A small sound classifier, trained from scratch.
Model: 2.64M parameters, log mel input, arch convnext, norm layernorm, activation swiglu, patch size [4, 4], depths [4, 7, 4], widths [64, 128, 256].
Training: soap at rate 0.0027, 18300 steps.
Data: trained on read English sentences (LibriTTS-R), 15625 training examples, 149.9 epochs.
Rows from block 9 of a small sound classifier, named by matrix and row number. Rows with one number belong to one neuron. Each number is 50 + 15 x the weight over its row's rms, rounded and kept within 0 to 99. All counts start at 0.
After each neuron's rows are labels from the 100 clips, of 14976, where the neuron reaches its largest size: "strongest on" is what is common among them. Only what is clearly more common there than usual is listed. The data: read English sentences (LibriTTS-R). In brackets: how many of the 100.
# gate: MLP gate (model.blocks.9.mlp.gate.weight, 256x128), inputs 64-127
# fc1: MLP up (model.blocks.9.mlp.fc1.weight, 256x128), inputs 64-127
# fc2: MLP down (model.blocks.9.mlp.fc2.weight, 128x256, transposed), outputs 64-127

gate.148:48 50 39 48 64 36 52 37 62 76 51 39 78 57 75 42 35 47 39 42 29 50 32 67 47 45 86 53 38 61 55 25 56 24 57 25 37 61 54 29 39 39 44 43 50 44 27 56 39 54 52 59 68 51 43 36 87 70 43 60 60 29 46 43
fc1.148:45 60 63 66 35 66 38 54 33 41 40 48 65 40 54 48 74 57 63 57 41 45 43 72 46 49 32 46 42 49 34 66 33 78 69 45 55 23 67 89 39 58 39 54 52 27 28 52 56 96 88 74 52 40 76 46 53 46 57 44 74 34 65 69
fc2.148:23 55 56 53 41 42 28 56 23 52 59 52 45 65 52 41 30 38 37 74 60 60 50 50 40 34 56 47 34 80 35 36 36 47 64 44 33 72 23 28 49 70 39 53 71 57 39 51 70 44 51 58 60 58 69 48 51 47 72 30 69 30 20 51
strongest on: voice: male (76)

gate.207:50 46 38 52 33 52 51 66 47 45 53 43 43 62 37 42 54 35 52 53 62 52 32 50 92 54 49 64 84 67 61 69 13 26 47 49 52 57 36 60 58 59 61 62 28 49 38 37 18 55 49 55 63 08 62 26 84 29 65 52 49 42 33 30
fc1.207:38 65 62 56 48 77 64 63 52 34 65 42 34 23 73 86 54 34 47 39 38 72 55 34 64 32 46 47 39 45 55 66 63 70 54 54 77 59 54 64 37 50 36 27 34 68 45 69 26 62 25 40 56 41 58 77 47 66 47 63 50 51 70 54
fc2.207:30 46 31 39 27 69 44 48 25 74 65 69 34 60 05 54 33 34 26 44 55 49 57 71 53 72 51 53 51 54 58 30 55 51 43 72 41 51 42 38 47 54 36 29 38 54 52 69 86 89 31 62 51 52 32 32 62 31 55 32 50 53 57 73
strongest on: voice: male (79)

gate.222:49 45 42 61 43 51 36 60 59 31 49 36 58 58 51 44 54 46 43 36 56 44 52 67 62 44 56 42 53 35 53 69 78 59 41 50 58 47 51 71 43 40 38 51 67 45 54 18 51 72 23 45 61 66 25 55 65 44 46 34 67 34 65 50
fc1.222:50 28 45 49 46 69 63 55 21 24 47 35 57 45 56 45 67 48 62 40 60 48 73 22 69 58 72 32 44 48 52 85 66 83 41 42 53 56 82 57 19 39 53 52 47 25 60 25 38 88 51 76 47 32 65 49 45 57 51 40 70 43 48 68
fc2.222:40 54 56 49 42 71 41 41 40 50 70 39 52 43 40 38 46 83 37 58 65 73 75 75 40 58 49 50 51 61 57 18 47 25 32 22 29 67 50 61 78 69 34 65 49 82 70 48 40 86 56 60 48 59 64 61 38 25 80 44 59 34 39 64
strongest on: voice: male (86)

gate.52:39 51 46 28 56 34 55 50 49 44 58 40 24 62 11 24 46 51 38 52 28 69 59 70 55 52 58 98 55 51 26 53 37 45 59 58 53 49 47 58 23 30 59 53 55 56 46 49 75 49 52 49 35 17 20 39 57 59 43 44 49 60 16 37
fc1.52:43 69 66 40 68 66 61 30 33 57 45 34 72 37 32 66 40 16 45 45 50 38 55 16 53 75 35 43 40 43 27 45 47 55 26 52 51 37 49 37 47 49 52 44 46 75 56 44 50 61 36 48 41 79 74 42 36 57 17 64 37 39 69 49
fc2.52:48 70 68 34 44 51 59 77 29 58 64 74 57 54 45 58 65 63 28 64 37 65 40 32 65 39 57 54 36 34 63 28 49 55 45 29 52 28 37 51 44 24 77 60 62 45 55 50 16 52 47 51 68 35 37 73 29 47 67 79 43 58 48 18
strongest on: voice: female (92)

gate.243:59 45 28 27 57 38 66 49 51 36 53 31 62 68 54 39 62 42 46 36 38 65 36 51 35 43 45 53 40 41 60 57 62 55 50 63 32 43 51 26 55 54 31 41 27 54 50 45 50 77 57 47 51 67 57 44 59 46 75 69 38 27 42 15
fc1.243:76 48 57 54 73 56 26 73 28 48 46 34 62 65 34 68 56 43 38 49 54 23 32 27 49 57 32 54 47 96 51 90 52 51 48 36 48 52 48 51 68 47 24 67 42 65 76 56 52 62 55 27 45 76 64 40 37 52 34 49 46 46 75 82
fc2.243:29 69 58 58 46 32 45 50 67 66 04 67 52 48 36 47 80 26 34 28 52 49 50 80 20 39 47 47 65 53 69 35 56 44 10 80 49 29 48 42 53 63 39 68 51 67 54 56 58 59 45 36 40 42 41 51 43 69 37 59 23 52 39 52
strongest on: voice: male (83)

gate.81:36 45 71 74 49 38 46 27 62 51 74 60 62 42 51 72 59 50 57 71 42 43 68 54 68 32 57 45 55 54 48 27 77 40 55 24 30 46 53 68 14 53 52 66 50 68 36 55 63 21 43 49 72 49 33 23 21 65 69 53 56 37 36 40
fc1.81:29 73 53 44 54 58 74 56 54 60 47 39 58 41 47 81 35 68 38 48 23 46 33 49 54 71 34 49 32 40 37 39 56 52 40 66 57 58 49 66 45 33 56 32 39 33 49 52 47 34 66 23 59 31 35 43 61 64 34 31 36 29 21 38
fc2.81:54 59 65 54 47 73 43 40 40 17 54 46 48 43 39 57 38 37 42 79 54 42 30 46 54 68 37 41 66 38 50 22 79 63 50 46 72 35 42 75 35 58 45 41 63 32 37 49 16 40 46 62 47 61 56 30 68 64 32 31 18 41 46 58
strongest on: voice: female (81)

gate.34:56 24 43 72 68 55 31 34 46 40 52 32 79 72 76 39 54 55 67 43 38 63 41 21 31 42 36 41 32 42 74 15 52 48 30 50 57 95 49 57 47 60 40 79 73 58 47 51 37 28 66 42 63 48 41 52 34 83 57 45 33 59 72 50
fc1.34:27 40 26 33 48 21 65 61 70 48 24 41 80 53 38 53 33 52 53 68 33 45 54 35 41 50 29 63 49 33 43 54 54 24 59 65 66 51 45 54 71 70 57 38 27 29 57 40 64 75 55 56 65 46 51 59 43 58 50 39 38 54 44 40
fc2.34:44 81 40 69 56 56 37 47 35 61 48 35 84 52 58 35 47 63 34 29 62 71 33 46 47 29 53 39 45 42 83 30 28 43 71 64 47 78 45 58 28 50 66 50 79 64 29 06 65 34 81 46 71 45 61 67 56 25 79 63 49 59 39 59
strongest on: voice: female (84)

gate.112:67 47 63 25 50 53 67 61 53 62 45 55 54 43 56 58 68 51 40 62 49 68 60 47 73 36 35 50 62 39 87 52 58 31 61 34 14 67 55 31 38 20 47 62 37 47 27 62 54 39 44 63 49 60 70 41 28 55 71 36 59 50 65 45
fc1.112:20 72 51 37 58 49 76 62 44 28 45 30 90 42 80 78 46 46 53 76 57 52 46 53 44 30 70 77 50 56 43 58 63 42 54 50 22 66 59 26 28 17 54 48 42 61 57 58 32 03 56 68 51 70 37 48 50 57 45 44 38 49 74 63
fc2.112:48 40 47 52 55 73 53 62 46 78 58 55 54 45 33 40 41 52 75 53 51 40 50 60 58 25 45 69 53 22 31 53 38 62 63 33 40 50 15 43 42 35 38 48 43 63 42 62 41 44 47 44 64 52 45 13 73 49 12 73 51 62 61 24
strongest on: voice: female (89)

gate.155:50 46 55 72 44 37 62 48 66 56 36 52 15 57 38 65 57 73 63 52 11 41 78 55 80 61 25 38 58 41 65 89 44 52 33 32 42 41 59 64 62 39 36 29 37 50 52 51 79 84 32 82 42 52 41 43 34 70 48 08 47 65 37 54
fc1.155:94 47 47 57 73 74 51 16 56 54 50 50 70 48 63 74 40 42 40 56 59 63 58 55 55 69 82 53 55 73 59 43 25 70 84 35 65 68 37 31 62 24 71 55 58 26 40 45 46 39 36 15 59 45 31 54 62 32 42 81 67 16 55 59
fc2.155:54 60 36 44 33 50 50 87 41 44 34 40 59 30 46 59 40 32 07 53 34 52 66 64 70 42 59 38 52 68 57 29 32 62 59 44 67 66 59 16 56 41 52 47 34 48 17 33 69 61 30 47 60 67 55 34 56 75 65 48 49 48 50 58
strongest on: voice: male (76)

gate.138:44 32 48 47 35 72 70 48 59 29 52 33 59 22 41 46 40 35 38 36 39 44 53 48 61 59 28 07 53 23 43 74 37 28 81 56 52 48 55 70 91 61 44 51 63 35 45 56 67 45 54 53 49 41 50 62 73 48 47 33 48 61 28 43
fc1.138:36 40 88 80 64 35 40 20 43 60 38 33 29 53 53 52 30 26 40 62 35 59 55 56 24 46 63 54 56 30 66 33 71 56 56 38 48 36 74 38 41 70 67 45 77 51 64 77 54 43 32 59 49 44 59 35 69 66 41 69 43 71 65 67
fc2.138:68 60 71 51 48 54 44 54 76 58 16 58 50 61 46 78 46 64 34 68 69 70 31 62 39 63 81 49 27 78 34 52 54 53 41 99 29 32 17 47 65 19 57 54 52 21 50 49 61 49 57 39 66 56 50 53 51 54 50 53 38 45 53 40
strongest on: voice: female (79)

gate.162:59 53 84 26 86 40 85 60 57 56 54 51 54 60 35 42 42 63 59 33 51 62 58 55 25 24 41 47 32 70 59 67 29 52 53 58 62 41 66 38 48 50 53 39 45 64 53 39 70 51 47 44 73 50 29 56 46 66 33 22 79 54 56 57
fc1.162:39 57 37 74 61 47 55 43 32 49 68 48 47 40 64 63 44 44 41 46 34 43 41 13 40 81 50 46 42 58 35 60 63 69 15 59 83 46 55 37 61 31 55 68 35 60 41 72 56 62 58 30 65 61 48 28 32 33 76 14 58 45 50 44
fc2.162:60 61 50 51 66 55 42 37 48 51 57 51 43 63 68 63 38 47 65 50 25 33 37 29 32 40 48 54 54 74 65 81 42 43 56 71 57 46 56 67 51 24 63 36 68 43 76 27 57 20 52 14 51 89 40 65 75 55 54 75 34 33 47 43
strongest on: voice: male (81)

gate.94:81 58 60 62 65 42 45 27 76 49 39 28 41 33 41 56 52 38 46 24 64 54 40 58 61 48 23 28 65 60 73 77 39 27 49 58 54 25 34 76 17 50 48 31 55 53 48 70 20 69 33 37 50 34 56 57 38 63 38 29 30 63 50 33
fc1.94:30 44 52 49 61 51 71 60 12 30 56 49 87 49 45 32 51 32 39 64 34 41 45 23 29 40 52 47 52 22 48 16 49 45 26 46 58 28 68 44 60 48 38 73 40 40 62 52 64 53 66 70 47 56 68 61 43 37 73 66 68 60 48 74
fc2.94:45 34 56 42 39 27 49 73 52 65 70 34 41 59 55 62 59 62 77 39 58 35 22 52 74 76 51 25 38 45 59 39 40 68 52 44 46 69 50 61 50 32 41 54 69 50 49 49 64 10 58 34 53 40 69 76 34 56 61 51 50 29 58 72
strongest on: voice: female (92)

gate.14:25 33 48 55 75 68 59 64 56 66 31 47 43 47 70 68 49 64 44 49 40 77 41 51 45 06 50 48 23 48 43 34 56 32 49 63 39 57 64 65 39 73 50 11 31 16 53 64 48 37 43 61 54 54 41 59 35 61 73 47 75 66 52 46
fc1.14:69 68 46 69 70 56 46 44 45 68 47 47 88 50 34 39 41 56 50 36 54 59 56 41 37 64 67 48 31 56 34 60 45 02 50 39 46 44 51 50 60 61 59 55 40 65 55 42 44 63 16 47 80 44 54 46 30 56 58 69 54 38 57 41
fc2.14:56 61 68 54 71 55 50 62 59 27 54 31 66 59 35 45 68 24 38 57 49 51 59 31 52 48 40 35 58 36 72 63 38 59 55 36 29 34 41 29 63 51 21 52 42 48 45 50 38 73 55 48 81 29 84 44 38 27 68 54 51 33 51 74
strongest on: voice: female (85)