{
  "model": "sound classifier",
  "time_shift_ms": 100,
  "n_mels": 64,
  "win_length": 400,
  "mlp_ratio": 2,
  "depths": [4, 7, 4],
  "loss": "cross_entropy",
  "residual_init": "none",
  "adamw_lr_other_params": 0.0025,
  "batch_size": 128,
  "lr_schedule": "linear",
  "final_lr_fraction": 0
}
Rows from block 11 of a small sound classifier, named by matrix and row number. Rows with one number belong to one neuron. Each number is 500 + 40 x the weight over its row's rms, rounded and kept within 0 to 999. All counts start at 0. Numbers have three digits each. After the name is the row's rms in percent of the matrix's.
After each neuron's rows are labels from the 100 clips, of 14976, where the neuron reaches its largest size: "strongest on" is what is common among them. Only what is clearly more common there than usual is listed. The data: read English sentences (LibriTTS-R). In brackets: how many of the 100.
# gate: MLP gate (model.blocks.11.mlp.gate.weight, 512x256), inputs 0-85
# fc1: MLP up (model.blocks.11.mlp.fc1.weight, 512x256), inputs 0-85
# fc2: MLP down (model.blocks.11.mlp.fc2.weight, 256x512, transposed), outputs 0-85

gate.160 104:523557487497527493524440593523517554431499520518510523521401571471480506505492459432580534550451495499549396513491485511501509492553463531542521480407544520536464526453496405478505578523477545404472469528492531505500500559470463484527531472478506483516464495
fc1.160 104:504550491463462477521577542485483450520490506564522551499513467510464463584469510544509533490513507448535487520533482516498556503475520555540531460567490558539522509465455548438507481546551465500466462467571522439518542437502535481503494480572531521565522478
fc2.160 102:481504476489484508542521501479514474482512555499518569538477584471495544524525523489473490489468527464534484546456570513500550457503512511488451472468546489548499534488573512472517527495480532414496527403484474511548527475536465494453472542469487454501564561
strongest on: voice: male (74)

gate.324 097:444451508527537494493511520505553522505532495485473472524485510522531506586526502524557491452524510469513468482480522599447474561517480511409494477459541489456418462492453557428478529469490553503456537519484521514535519472471452496508498561467546555482530559
fc1.324 094:535531453427532523500587470480538493544426506479494518518563540453526505570535505510460488548440424507559486475500473507493511444483564527546482505492507488550480609527485456460540516487503522474548539496499444495508549587546439471576490574398494520555478471
fc2.324 099:414502487593554477492522480470470615490458453446471475465492458528467500517505455541517470478517477455504517540484587512501498506518513506473496479549526485465512518434417467452417546442476524497528577507534501487494560508467506499565560496503520547517491553
strongest on: voice: female (90)

gate.199 102:475548501470447488509531475557387458518509501490572429475557566525477492502468554492475491431495432515566485570487438532536522524569490470532458507524506504474520518499541586506492501545536562509472505433529527499458498500486509435518477449525561551495525537
fc1.199 103:524449419440546471501505471494519563401536481490440482475510489452502485547544475515520536559543545482486557579510551550491499504441564519470569382402471482575466507530480473555467487475575510485498489579484473533494506498535494512597475547514516580493473452
fc2.199 099:523440453463486448489499495579522456524547497495457471549494565569483484443489489462566554461587479506513485515450506502571532486515508506477508484456491513401490462484508509554436488511499426464507496543497482459506492515548550513530490575464462507475545445
strongest on: voice: male (92)

gate.61 101:511502520553501523445494570539510457571507494499520500469507448548506559500501534468532499441477512498460528541471497534514433531433477544469476519532471479547487532495490528415518531450492477459517475485485512542505517562485516497486537522432465544503531540
fc1.61 097:530495450512529478475516512536558444467529532453485556480526512495465503491515508419487520529526462526482457534507493509596547510474445529528451518559506461589509582523431496525437598488435532451459445521580522519533502534518498451418570537438407540493528585
fc2.61 099:522599510510507467507510536481496509491481499561479469502394523525554514502586544479477549512486542418543508495575456484531462504576502501581457452460494491490507526454466506425441439496504467477531490535519467503529494512490462519523564551454496491500460533
strongest on: voice: male (83)

gate.489 100:479495460533497514452483534479459403536537369583518529531436537530529536479528468486536473519537527575473520541504562532556479526586501495460524450517485511502534434622471488486545515490490537473513521517529478534476475487493572530510474474538427497499465453
fc1.489 097:495511465575581456507503491499483476465595535496468409427525496561481546529530394497499495502518469540520552494543496440511484499543411502504417513463554521570448506443494585437503574501532516502526480455482497506474500463483437478518500510514452543541481494
fc2.489 100:576571476537520495498484575516489532491603518450461452526500466462609502509508494513489525486527483489464463471499460566508488490438484503518530489448582509484514481408542542493509534490515570472492473525525475563588477480516533484508499522529508487564536505
strongest on: voice: male (75)

gate.145 096:446495531437539533508481492462514500474513560548499548496475510506527541512451523528554520486534448544473472454530471534552443441522533478498513548423477523460466448491450506531425491529498479525472510582437489552445475518513492482462485471526495451499500499
fc1.145 097:488493454458578472472462500436496400552445473507492591511450525530512530378514521444551542541465475504548520440536528546471472533430565505526469494502494500514504424470479514526492484472520504547474476500505488508521553556469546532519446479484449502463514519
fc2.145 098:525560469471480536489529492515547539414521473532531514468484531565511505514481499507478480429453508488520482421486577548503474506538493466514482504461537494523461471494479495500546530457513516450524485581505508538495506456508582489499482502434443528450499557
strongest on: voice: female (82)

gate.169 105:499474498488431528513470437577525499464479551477544484536519488536440455523457475519497499475446509456547546482528475464476452487427511487559483501459469447430561461540509457539552504506561504490451480508508506461391507499493563475466519506501544457485562441
fc1.169 101:504494518501536507487542501476497504482502484482527527507528486529519527525457431494457488476444509451521459513422457547422485506516470497442442526439487504538486532473531572478452506425519529478512524485466506482503529593526450492466504490463471428499529555
fc2.169 101:503513473434514494479506441500426476440479471527542513531510560448565459304449542556449595466526516588477529469484489522529495549514485505520509468412559462539459488499505512524494481487496575495528464532441411506501444434512487497433593483558484525452437474
strongest on: voice: female (81)

gate.411 103:518493504455533463545542526515463541537548460477547538461482512544483515470486493471562618486500467506498473575479499540521526520553438504461541497534540587556530381526547511471529549512509539510434441543475485491460515537532452443566516452507519521501459459
fc1.411 097:475518534473507471454546455489504491518557514440528460496457504488479491488477543402438547467477475461446504504461497542443391491512506615477506453551481474512543489536499521500495590520499523497486441528480534479563476462499448456495560519398486499549423492
fc2.411 107:526482524458507472494498607563522552576495580502502446517474523492493499497565501462464541509553493500364441469514531538443486506408480498457499612511464532523566499476495450494493548421460514534562565571472502496473496480515530488510427492511450514506485526
strongest on: voice: male (75)

gate.243 103:536502485431528485505516434483519489482516557566565499541573551503493551492489530499524438547500496426559551475528479545475539517517375499520419513524504461549434506536462471500515479457472500480553517567545484532562481535528481506512546531539447398467557481
fc1.243 108:423536464491479550501530481515422564443499437470504544533536520469471412520487502579539492523554566490497482506536550517490534484494590478449465540533523496541514497542485570545542454510435429551442555531475525510549472499536536492471542508501429532478451538
fc2.243 099:431548456525519544535488519554521475518563411416523485467518489539508489582510490507458478493473518481446562493469478490428496576490448565544441440485512486578529488484541608489482448451485497529461461466541459500520496489478507578572487572466552564475488461
strongest on: voice: male (79)