python train.py --model="sound classifier" --dataset="read English sentences (LibriTTS-R)" --n_mels=64 --hop_length=640 --win_length=400 --mlp_ratio=2 --conv_stem=false --depths=[4, 7, 4] --widths=[64, 128, 256] --beta2=0.999 --one_sided=true --steps=18300 --epochs=149.9
Rows from block 7 of a small sound classifier, named by matrix and row number. Rows with one number belong to one neuron. Each number is 128 + 24 x the weight over its row's rms, rounded and kept within 0 to 255. All counts start at 0. Numbers have three digits each.
After each neuron's rows are labels from the 100 clips, of 14976, where the neuron reaches its largest size: "top examples" is what is common among them. Only what is clearly more common there than usual is listed. The data: read English sentences (LibriTTS-R). In brackets: how many of the 100.
# gate: MLP gate (model.blocks.7.mlp.gate.weight, 256x128), inputs 0-127
# fc1: MLP up (model.blocks.7.mlp.fc1.weight, 256x128), inputs 0-127
# fc2: MLP down (model.blocks.7.mlp.fc2.weight, 128x256, transposed), outputs 0-127

gate.240:104149098164113091114156154152172138177157146128111179089125141178149086141110119130149135115107131144114175116140092106150129128150098158083112122099153080097125138097130119147121138157140161154118087136122115118097140142116162156144121128119089100133120171095114138156108150096170137169132103104158137153103140133145110143129104137165099111103113101101104112144155132139118130135163
fc1.240:195132091134094135127113157115083123122121092131151116097114149119120133143091142082145123168102088120088141170109135165140106110105174114141176105143126106158143096128135132115117128140133153105129135098126072080129138122132131153097153127140152149140117163173099104071137123121153166179124136097149112093123083140113140098152148116138131112160156111140126151108125124110134133105123
fc2.240:112131124081164131177143119114145165110131117102127096126194112115114110137173101105140141134103157138152111134115132147138155177138130115130126159147153120118151069053134109128110139114166095121125108104189129136110110100105150133114105168137119114139114126113123150115067114153133131130153122172160130078105118149119093147097086111124141100118123151120138126134146100152126092119116
top examples: voice: female (86)

gate.249:129140132111151099138131166111102152078110134146173143174126101144152114064147127150113113134116107099153105101139089111124158107127182123151106158146145152119090130121117133114156124088130151106109119161155126121113099156112112125122178113094121139095097124168128119157125162127131151090123137180121130150163114166163145131161136145128107141160091116128136100103152106165163142100094
fc1.249:166106140099154112080125129136127113124166137160100117148167104122115092106134086159127136119123109103079165207110092132168104125120118099152111110115140102136101116111129161157160150158101108111175111139157124112115114138078116133131132116134135122114158100153130125099123147136129100089101095155110104151120076137152128127148152096151181142157139153133127111087148106138116148120134
fc2.249:079102128113132128105122155171143112131096163125156120154144102151117110135102090081094143149146130187131160153103104137126115164158127156109123132127139085140077129139177163080145144130138108149080121125129114104152119173139109111130121146153123109115097145097109092098118110168117080128126147119128094127111162158141134129145128126152121099150127121083086141166135128146100139096100
top examples: voice: male (98)

gate.122:102140146170108108127138165096180100153113139127108106138131173148112102081147127132084110102144158090144153088140151164101093130135121151122103120108133072148118099165141130122109124182119096139172125118136075121109138152169135141155155145152121093099153119136133157099173124122105123140120135147137121136133122148159119152154131154103109084139122073135137100157130101136114145129097
fc1.122:107116125104156116116129110116112124144129096137095146128145167158142151126113119131150134155145134113110092092106128135121115071126128138116105074124119094097106086104145135114141101163125115120123116120127138148062144102114118150117112116139125164171124129106121160110201135198073168068089133139142108162113141112155130124131125117156140143155179143107113110133120122144161114149118
fc2.122:175160122126087122120129091141114116081119145139140123139127152139103097103144146118107106129126120116135124110122150113120142133177103157086162130170115116135096106162130155174135127132144140117120147114152146128182177126177125133121130176097099147127145147117130131138132131113126132163071127109114145130103091136092118125150113101187127136133066115147157142099147147110174148164075
top examples: voice: male (73)

gate.180:117155124064115155135126202123149132121157145161132081131117091086096117140166106130108123126118157128120109140101145120158117092113145102117161162161110126125132073107114150129162136136147086107151111160149109130154094134090168133109131132086150106109124088134091108114098115131151122123130113150102176148133176134185129142125154132136119101137122100126118148112144144131152151095109
fc1.180:131107156147129135168129139105195125158125077131136133126096148153149161155110102089162120110100179134124107130136128095114150105125145144138117174127133131115124111132149131132122141132116116087109103144109111180132158107122142133143120177075134073129136144126142143099124151116096193171142111134144139116094162144117086146106078123110091132161155105150108122130103109123138115156155
fc2.180:125146159084112125153142149109129121117108107119127103154117090112149123123145133128161167166103085151163112154174138088174125125157105144117097124097133175108118139139122130144101192147163124101110108112110137133105131162162110133140147158123115138107169123164136154160136102144124120070100150086136113103117107133090122102116105075094133137123082108122129147165131111128103099154146
top examples: voice: male (84)

gate.15:100129141165120098174159172135144177152108146097083149172154122177111154133123114108159107143107128159105152132081106106151118096145163107135131158157141112100090152104164189136152140115135111123154138117094110127146108114161108138126159157139136092088124125138099124122161136124107154120137107138095103139102130114138148116122121114144092119114143125136155106196086147112113119114135
fc1.15:128133148159106151118068107119094126106145131079105123099099124134129110165112074120118085168150119120119139155097153112116117137143136158101158117194132132110156153133121141127161129146127111103150121092155115085116166127121109123109100114132185141169142185136142144067139127163143136103142127156083109146132136149103112118128108161150125125113128149129154123147125126122112111071158
fc2.15:144131152138127143118110125131080168116135113120121149117135066133127127155127171116124115100114095093129123181134175106115119161158098101123140142135118106132177133151092186135098152133143139110122153109115151106202130118134136116148109139151135149154073143136093120159133136165121153121170109101131106153150107142136158139140183146162103116132108136128133132085127096119127110165089
top examples: voice: male (80)

gate.1:115143121147119182109121070128063144103160144133114107133097154161114169136123112111098148141122117145147123145143184141102127141150188130122159089151141124123111081144137148140058104168138106109119118084104108126135109139128133121136106128134128137142131111162181111088142129143128136130117116111132135135122193145162103147162156131124128124087116098115162154151107123150130163124139
fc1.1:077156105140119131122113142135094133076168171111137167136167123158148127119116185176111152156108125117120110125129118138107104156120145147145135147156127089118142118108123130145120128129116098106159116131123108136107154162151074129108151101129174149134137144126111125094141127113115156091109120086149112131163123128166130189152097176113134135120118087098119146118053123142146154146112
fc2.1:143145110090149105131146105152108141107114076110173136111169106137112146120149067085143087105142102124158145142139129118125135107082141122129130141165159129134157089151104142138122136121123135112145116098144145157140153128151138128107145127094068163133130104119134154139147135131151159121122086100111141139169148085133165175110162138100118138148114100135150133119091081181146092093131
top examples: voice: male (78)

gate.142:082131157115114152140087153150119117124122107140107115116143098141133119136126141129116063138104171124156135112151164102121124112073101115133098138124127113117101069141168113129158113147127140135168103095123155108135143145089135157147149138120138119131119163150068145109162114106101092108162115135119115143160126099088132149183130129104124172125117078138135123117123131115145125059095
fc1.142:151120131116172125131166128094111152143117117118132131137092177129139170143154124132113143108116111140097117128140153095120119101103153109117104130134127174134088105166103122131114137111091113065071126095135127157111108167124115159134136161096140147104113135166179085137115112088122125124120157127129131078136153148110085136077105130142115111113107116091125150078165146136120130171155
fc2.142:107137153116121143157170153102157103122140101160104115094129106108140144099118092152124123081129172123128143128120097152149148121145050130119116103121143140097170128107133145179109131135131114098139091135106116104063115157147133126165128061134134131078129157112126154077123111106157095129108146112161113147136139090120117144135121133125172135121119123132103134126092086132112123153163
top examples: voice: male (85)

gate.106:138121128172143133124159120117128124149104106153154112148120150142116130177199114087113134087128117104123117187120109119147151134092117139163123075101115109168112129121080122147148150118164115118105135157141112067099126146115152186151120164093103148143122124108107130162134125129116133132163149135133116143144090101148109112112110120096139080124146123133149118200121144115130157119122
fc1.106:158157132117113165141115125144150131126116161105156172152125133121149128153128128157132153083148140150109123108132128156126155161118143155148122142140118105159158146158144120127081124140133075129211154084107106114120138133148154136097117151096106125117113099126102175115126113147105102143043109115148121123170072126105108151153118144094149134102097116139126165148104137132155128115123
fc2.106:096113068123157171116140172119132160120116159166126126123127079103113134119114141102153076123111115101138122150089141102073140137144064118122165127156143113128140124123157165169080111126107125157122133161138131112118152114100100169134145080120154084137097095103127127117134121126101148148150111119156119123105127117147107126099107150079141166128109165132118139096122111149124092140144
top examples: voice: female (83)

gate.42:114114161093137069109167103093119146116117148100140136136123156120124138157190162158129135112142095141088141135132114147137095124127115108172093139169154135137135136096120144084099166107139135129120133166132135177135104110144151117140155119095112130122118126125156142085133117132139104129148108165160124151130073136118089127081108140098154152166106113167116119073131117107135106085150
fc1.42:096135123145123127103108082139158104111146097135120099118106134106105143166111184095126131132187156116093166126110176155088081112082083134142146163112131080144094102153094126113135115120158095157117154093149117120121119123108133159139165125130141104113158131128104113149140167111143105123106115129094110115119119126161113157078148119103122149115120091149108144133101144143147177136129
fc2.42:102144146114113124090140156075137113125107116127115131093151116125142128132112113161124155129089153148105122094107105110178122148133158115125103141131092139143129158159125152193141146119105091124128121139138133148118127153167136183177117152143098113139138173134143118101106133147176126182166102113164161090149097157110162091130098100115141135156116122154136139172110110164109122131148
top examples: voice: female (83)

gate.152:117139129064108136089134157133085127121094114126129118143104114078123132166162106177096110079111144152158156128144106109087121101128139112124128080090100100138143121141126149094148151143129172112140116117148072141155153173119096115137078118149097173158098087122145111110151095114087128090105136150130127145115102115101136135116120128171147123122110149123132117149123136126147122158125
fc1.152:125142141121128134106096134102072113143147163106082132114103118129146152168135186131153132169182163202146124164142098131151141155125129144099122141125091097107119126128124129121149144092117160147147115141125136150131154138118143121116104094111125116122116134121118128159128117150129113095100145148101103099095135160145163187104111103138115102136153141105079182128153152120166087110138
fc2.152:170128105105140115113132126118091105119141123142149142129113146138101128115140131155144138160112146114133135121087154121148142143137125103095147143112141159127127121115118130123124089112131141141106119154126101139131107141074114103075145095148119189173133169119167144118075182091079155110131092155108144082144145077182132135167119092100105123134071115138112122141147123102120113090127
top examples: voice: female (86)

gate.0:115117138106100120147158139096134116107124102149148167092120121110129096141101109081133128091128192150158123114141158139112111146160103149085110125117125152129137107144109158125051178128177127122125138126084132107130122107133142134142117109164134116173152138095106106169112130145128156078148124147072096131137107127120091138108120124119129072127096128090166167127127131132146134135143
fc1.0:114153165128132135142119145115117124110141080097150135150157103116092115117129137109136106138110143181094138135115150150153120139113131179126099128144136136119107088089119128111063100149107116101115119126148108104128127188103113134132127143101120110153139128155130105175098071127226154098156169124126160148137123108139134085109163145119119110157116158115112132129119105110129098134120
fc2.0:090146148123102101142133098100130153140126134146128101128117140123169104136141108130089142133154138068176151125185161137147074094125120099129129127128164136142151102106150140124138120127122130146137122134141109136107140123141094126143120149189112126097126168114044107084124100113143131100089101137121149066131134108099133125120152153109161136147156124110171123126125097124109173100130
top examples: voice: male (76)

gate.61:134122120109116108146113115173096101151104111101079117116127152190131152176157146137164086106097106128132096126103139126150119072092093127122139129134183073118134165143119133095123138128141128105136110091140130131087121140179118095065168130132179135154111129093103124112111142120112128112116161145126148159139119127157106096140128149123133087128099118158131130161113143152118133116131
fc1.61:099121142154126115150111117133131158088085121137148160132175161097088105115115109141126113100091148106100102108106158171140144182156127087102151143131139129093151153112151126109116114108134179086121133102160130155087166128103162150136140136135167154140157143124130126080150116134108132124135140149117089129126098103136129120122138126165181143113162149144167156139087141088118090141138
fc2.61:122139131118188129127112164141126095140116102115113069087180107129135080105159161141122115087096097126130127127143110151104155098145129148114095147103154127106137182133099115103141114080164139120138132117139152133192141171127117141116147132107137111146103119154148103144096135120120131103126094142162146153131139164152110115127101173164099099156130122092080112123158145127125142157124
top examples: voice: male (81)

gate.82:117143150157115098097133155123079130134088155112144157142141152113105132145114114159104091089137082121181107136122109126163119099159158070192099129082140111123122116061120120134129103133106103104109159131137136139134110112128100144117138124107122116192133111086139123145095165103124095155120120124162136116133136145132094140137127137134096087092098101126097148158135146125134103114124
fc1.82:108122160184139107178137128129102151119117121111103129105098126136112160118127138147100152151060145124087136186126134132120128155104129148100157144144113108101113137098160146105137164089130163143114104125136100115141095142100167132160164078155110142164140105156133136152181118121154128112091141106144101146137157116114099140128120108107092115164175089122130130153142140133091161143121
fc2.82:154122150155154120136151116161146127094162132125149120119141095134144079127112067122184132135134130146174166151120138158140149125120153082113125097147145127151151153097155116141140147138135154130069130101138118163099121115129104125099108094132091114079172132129114111111080102139153136122137120094169103127113146116129168136122130133129143124163122067126123185105153177114109130126126
top examples: voice: female (82)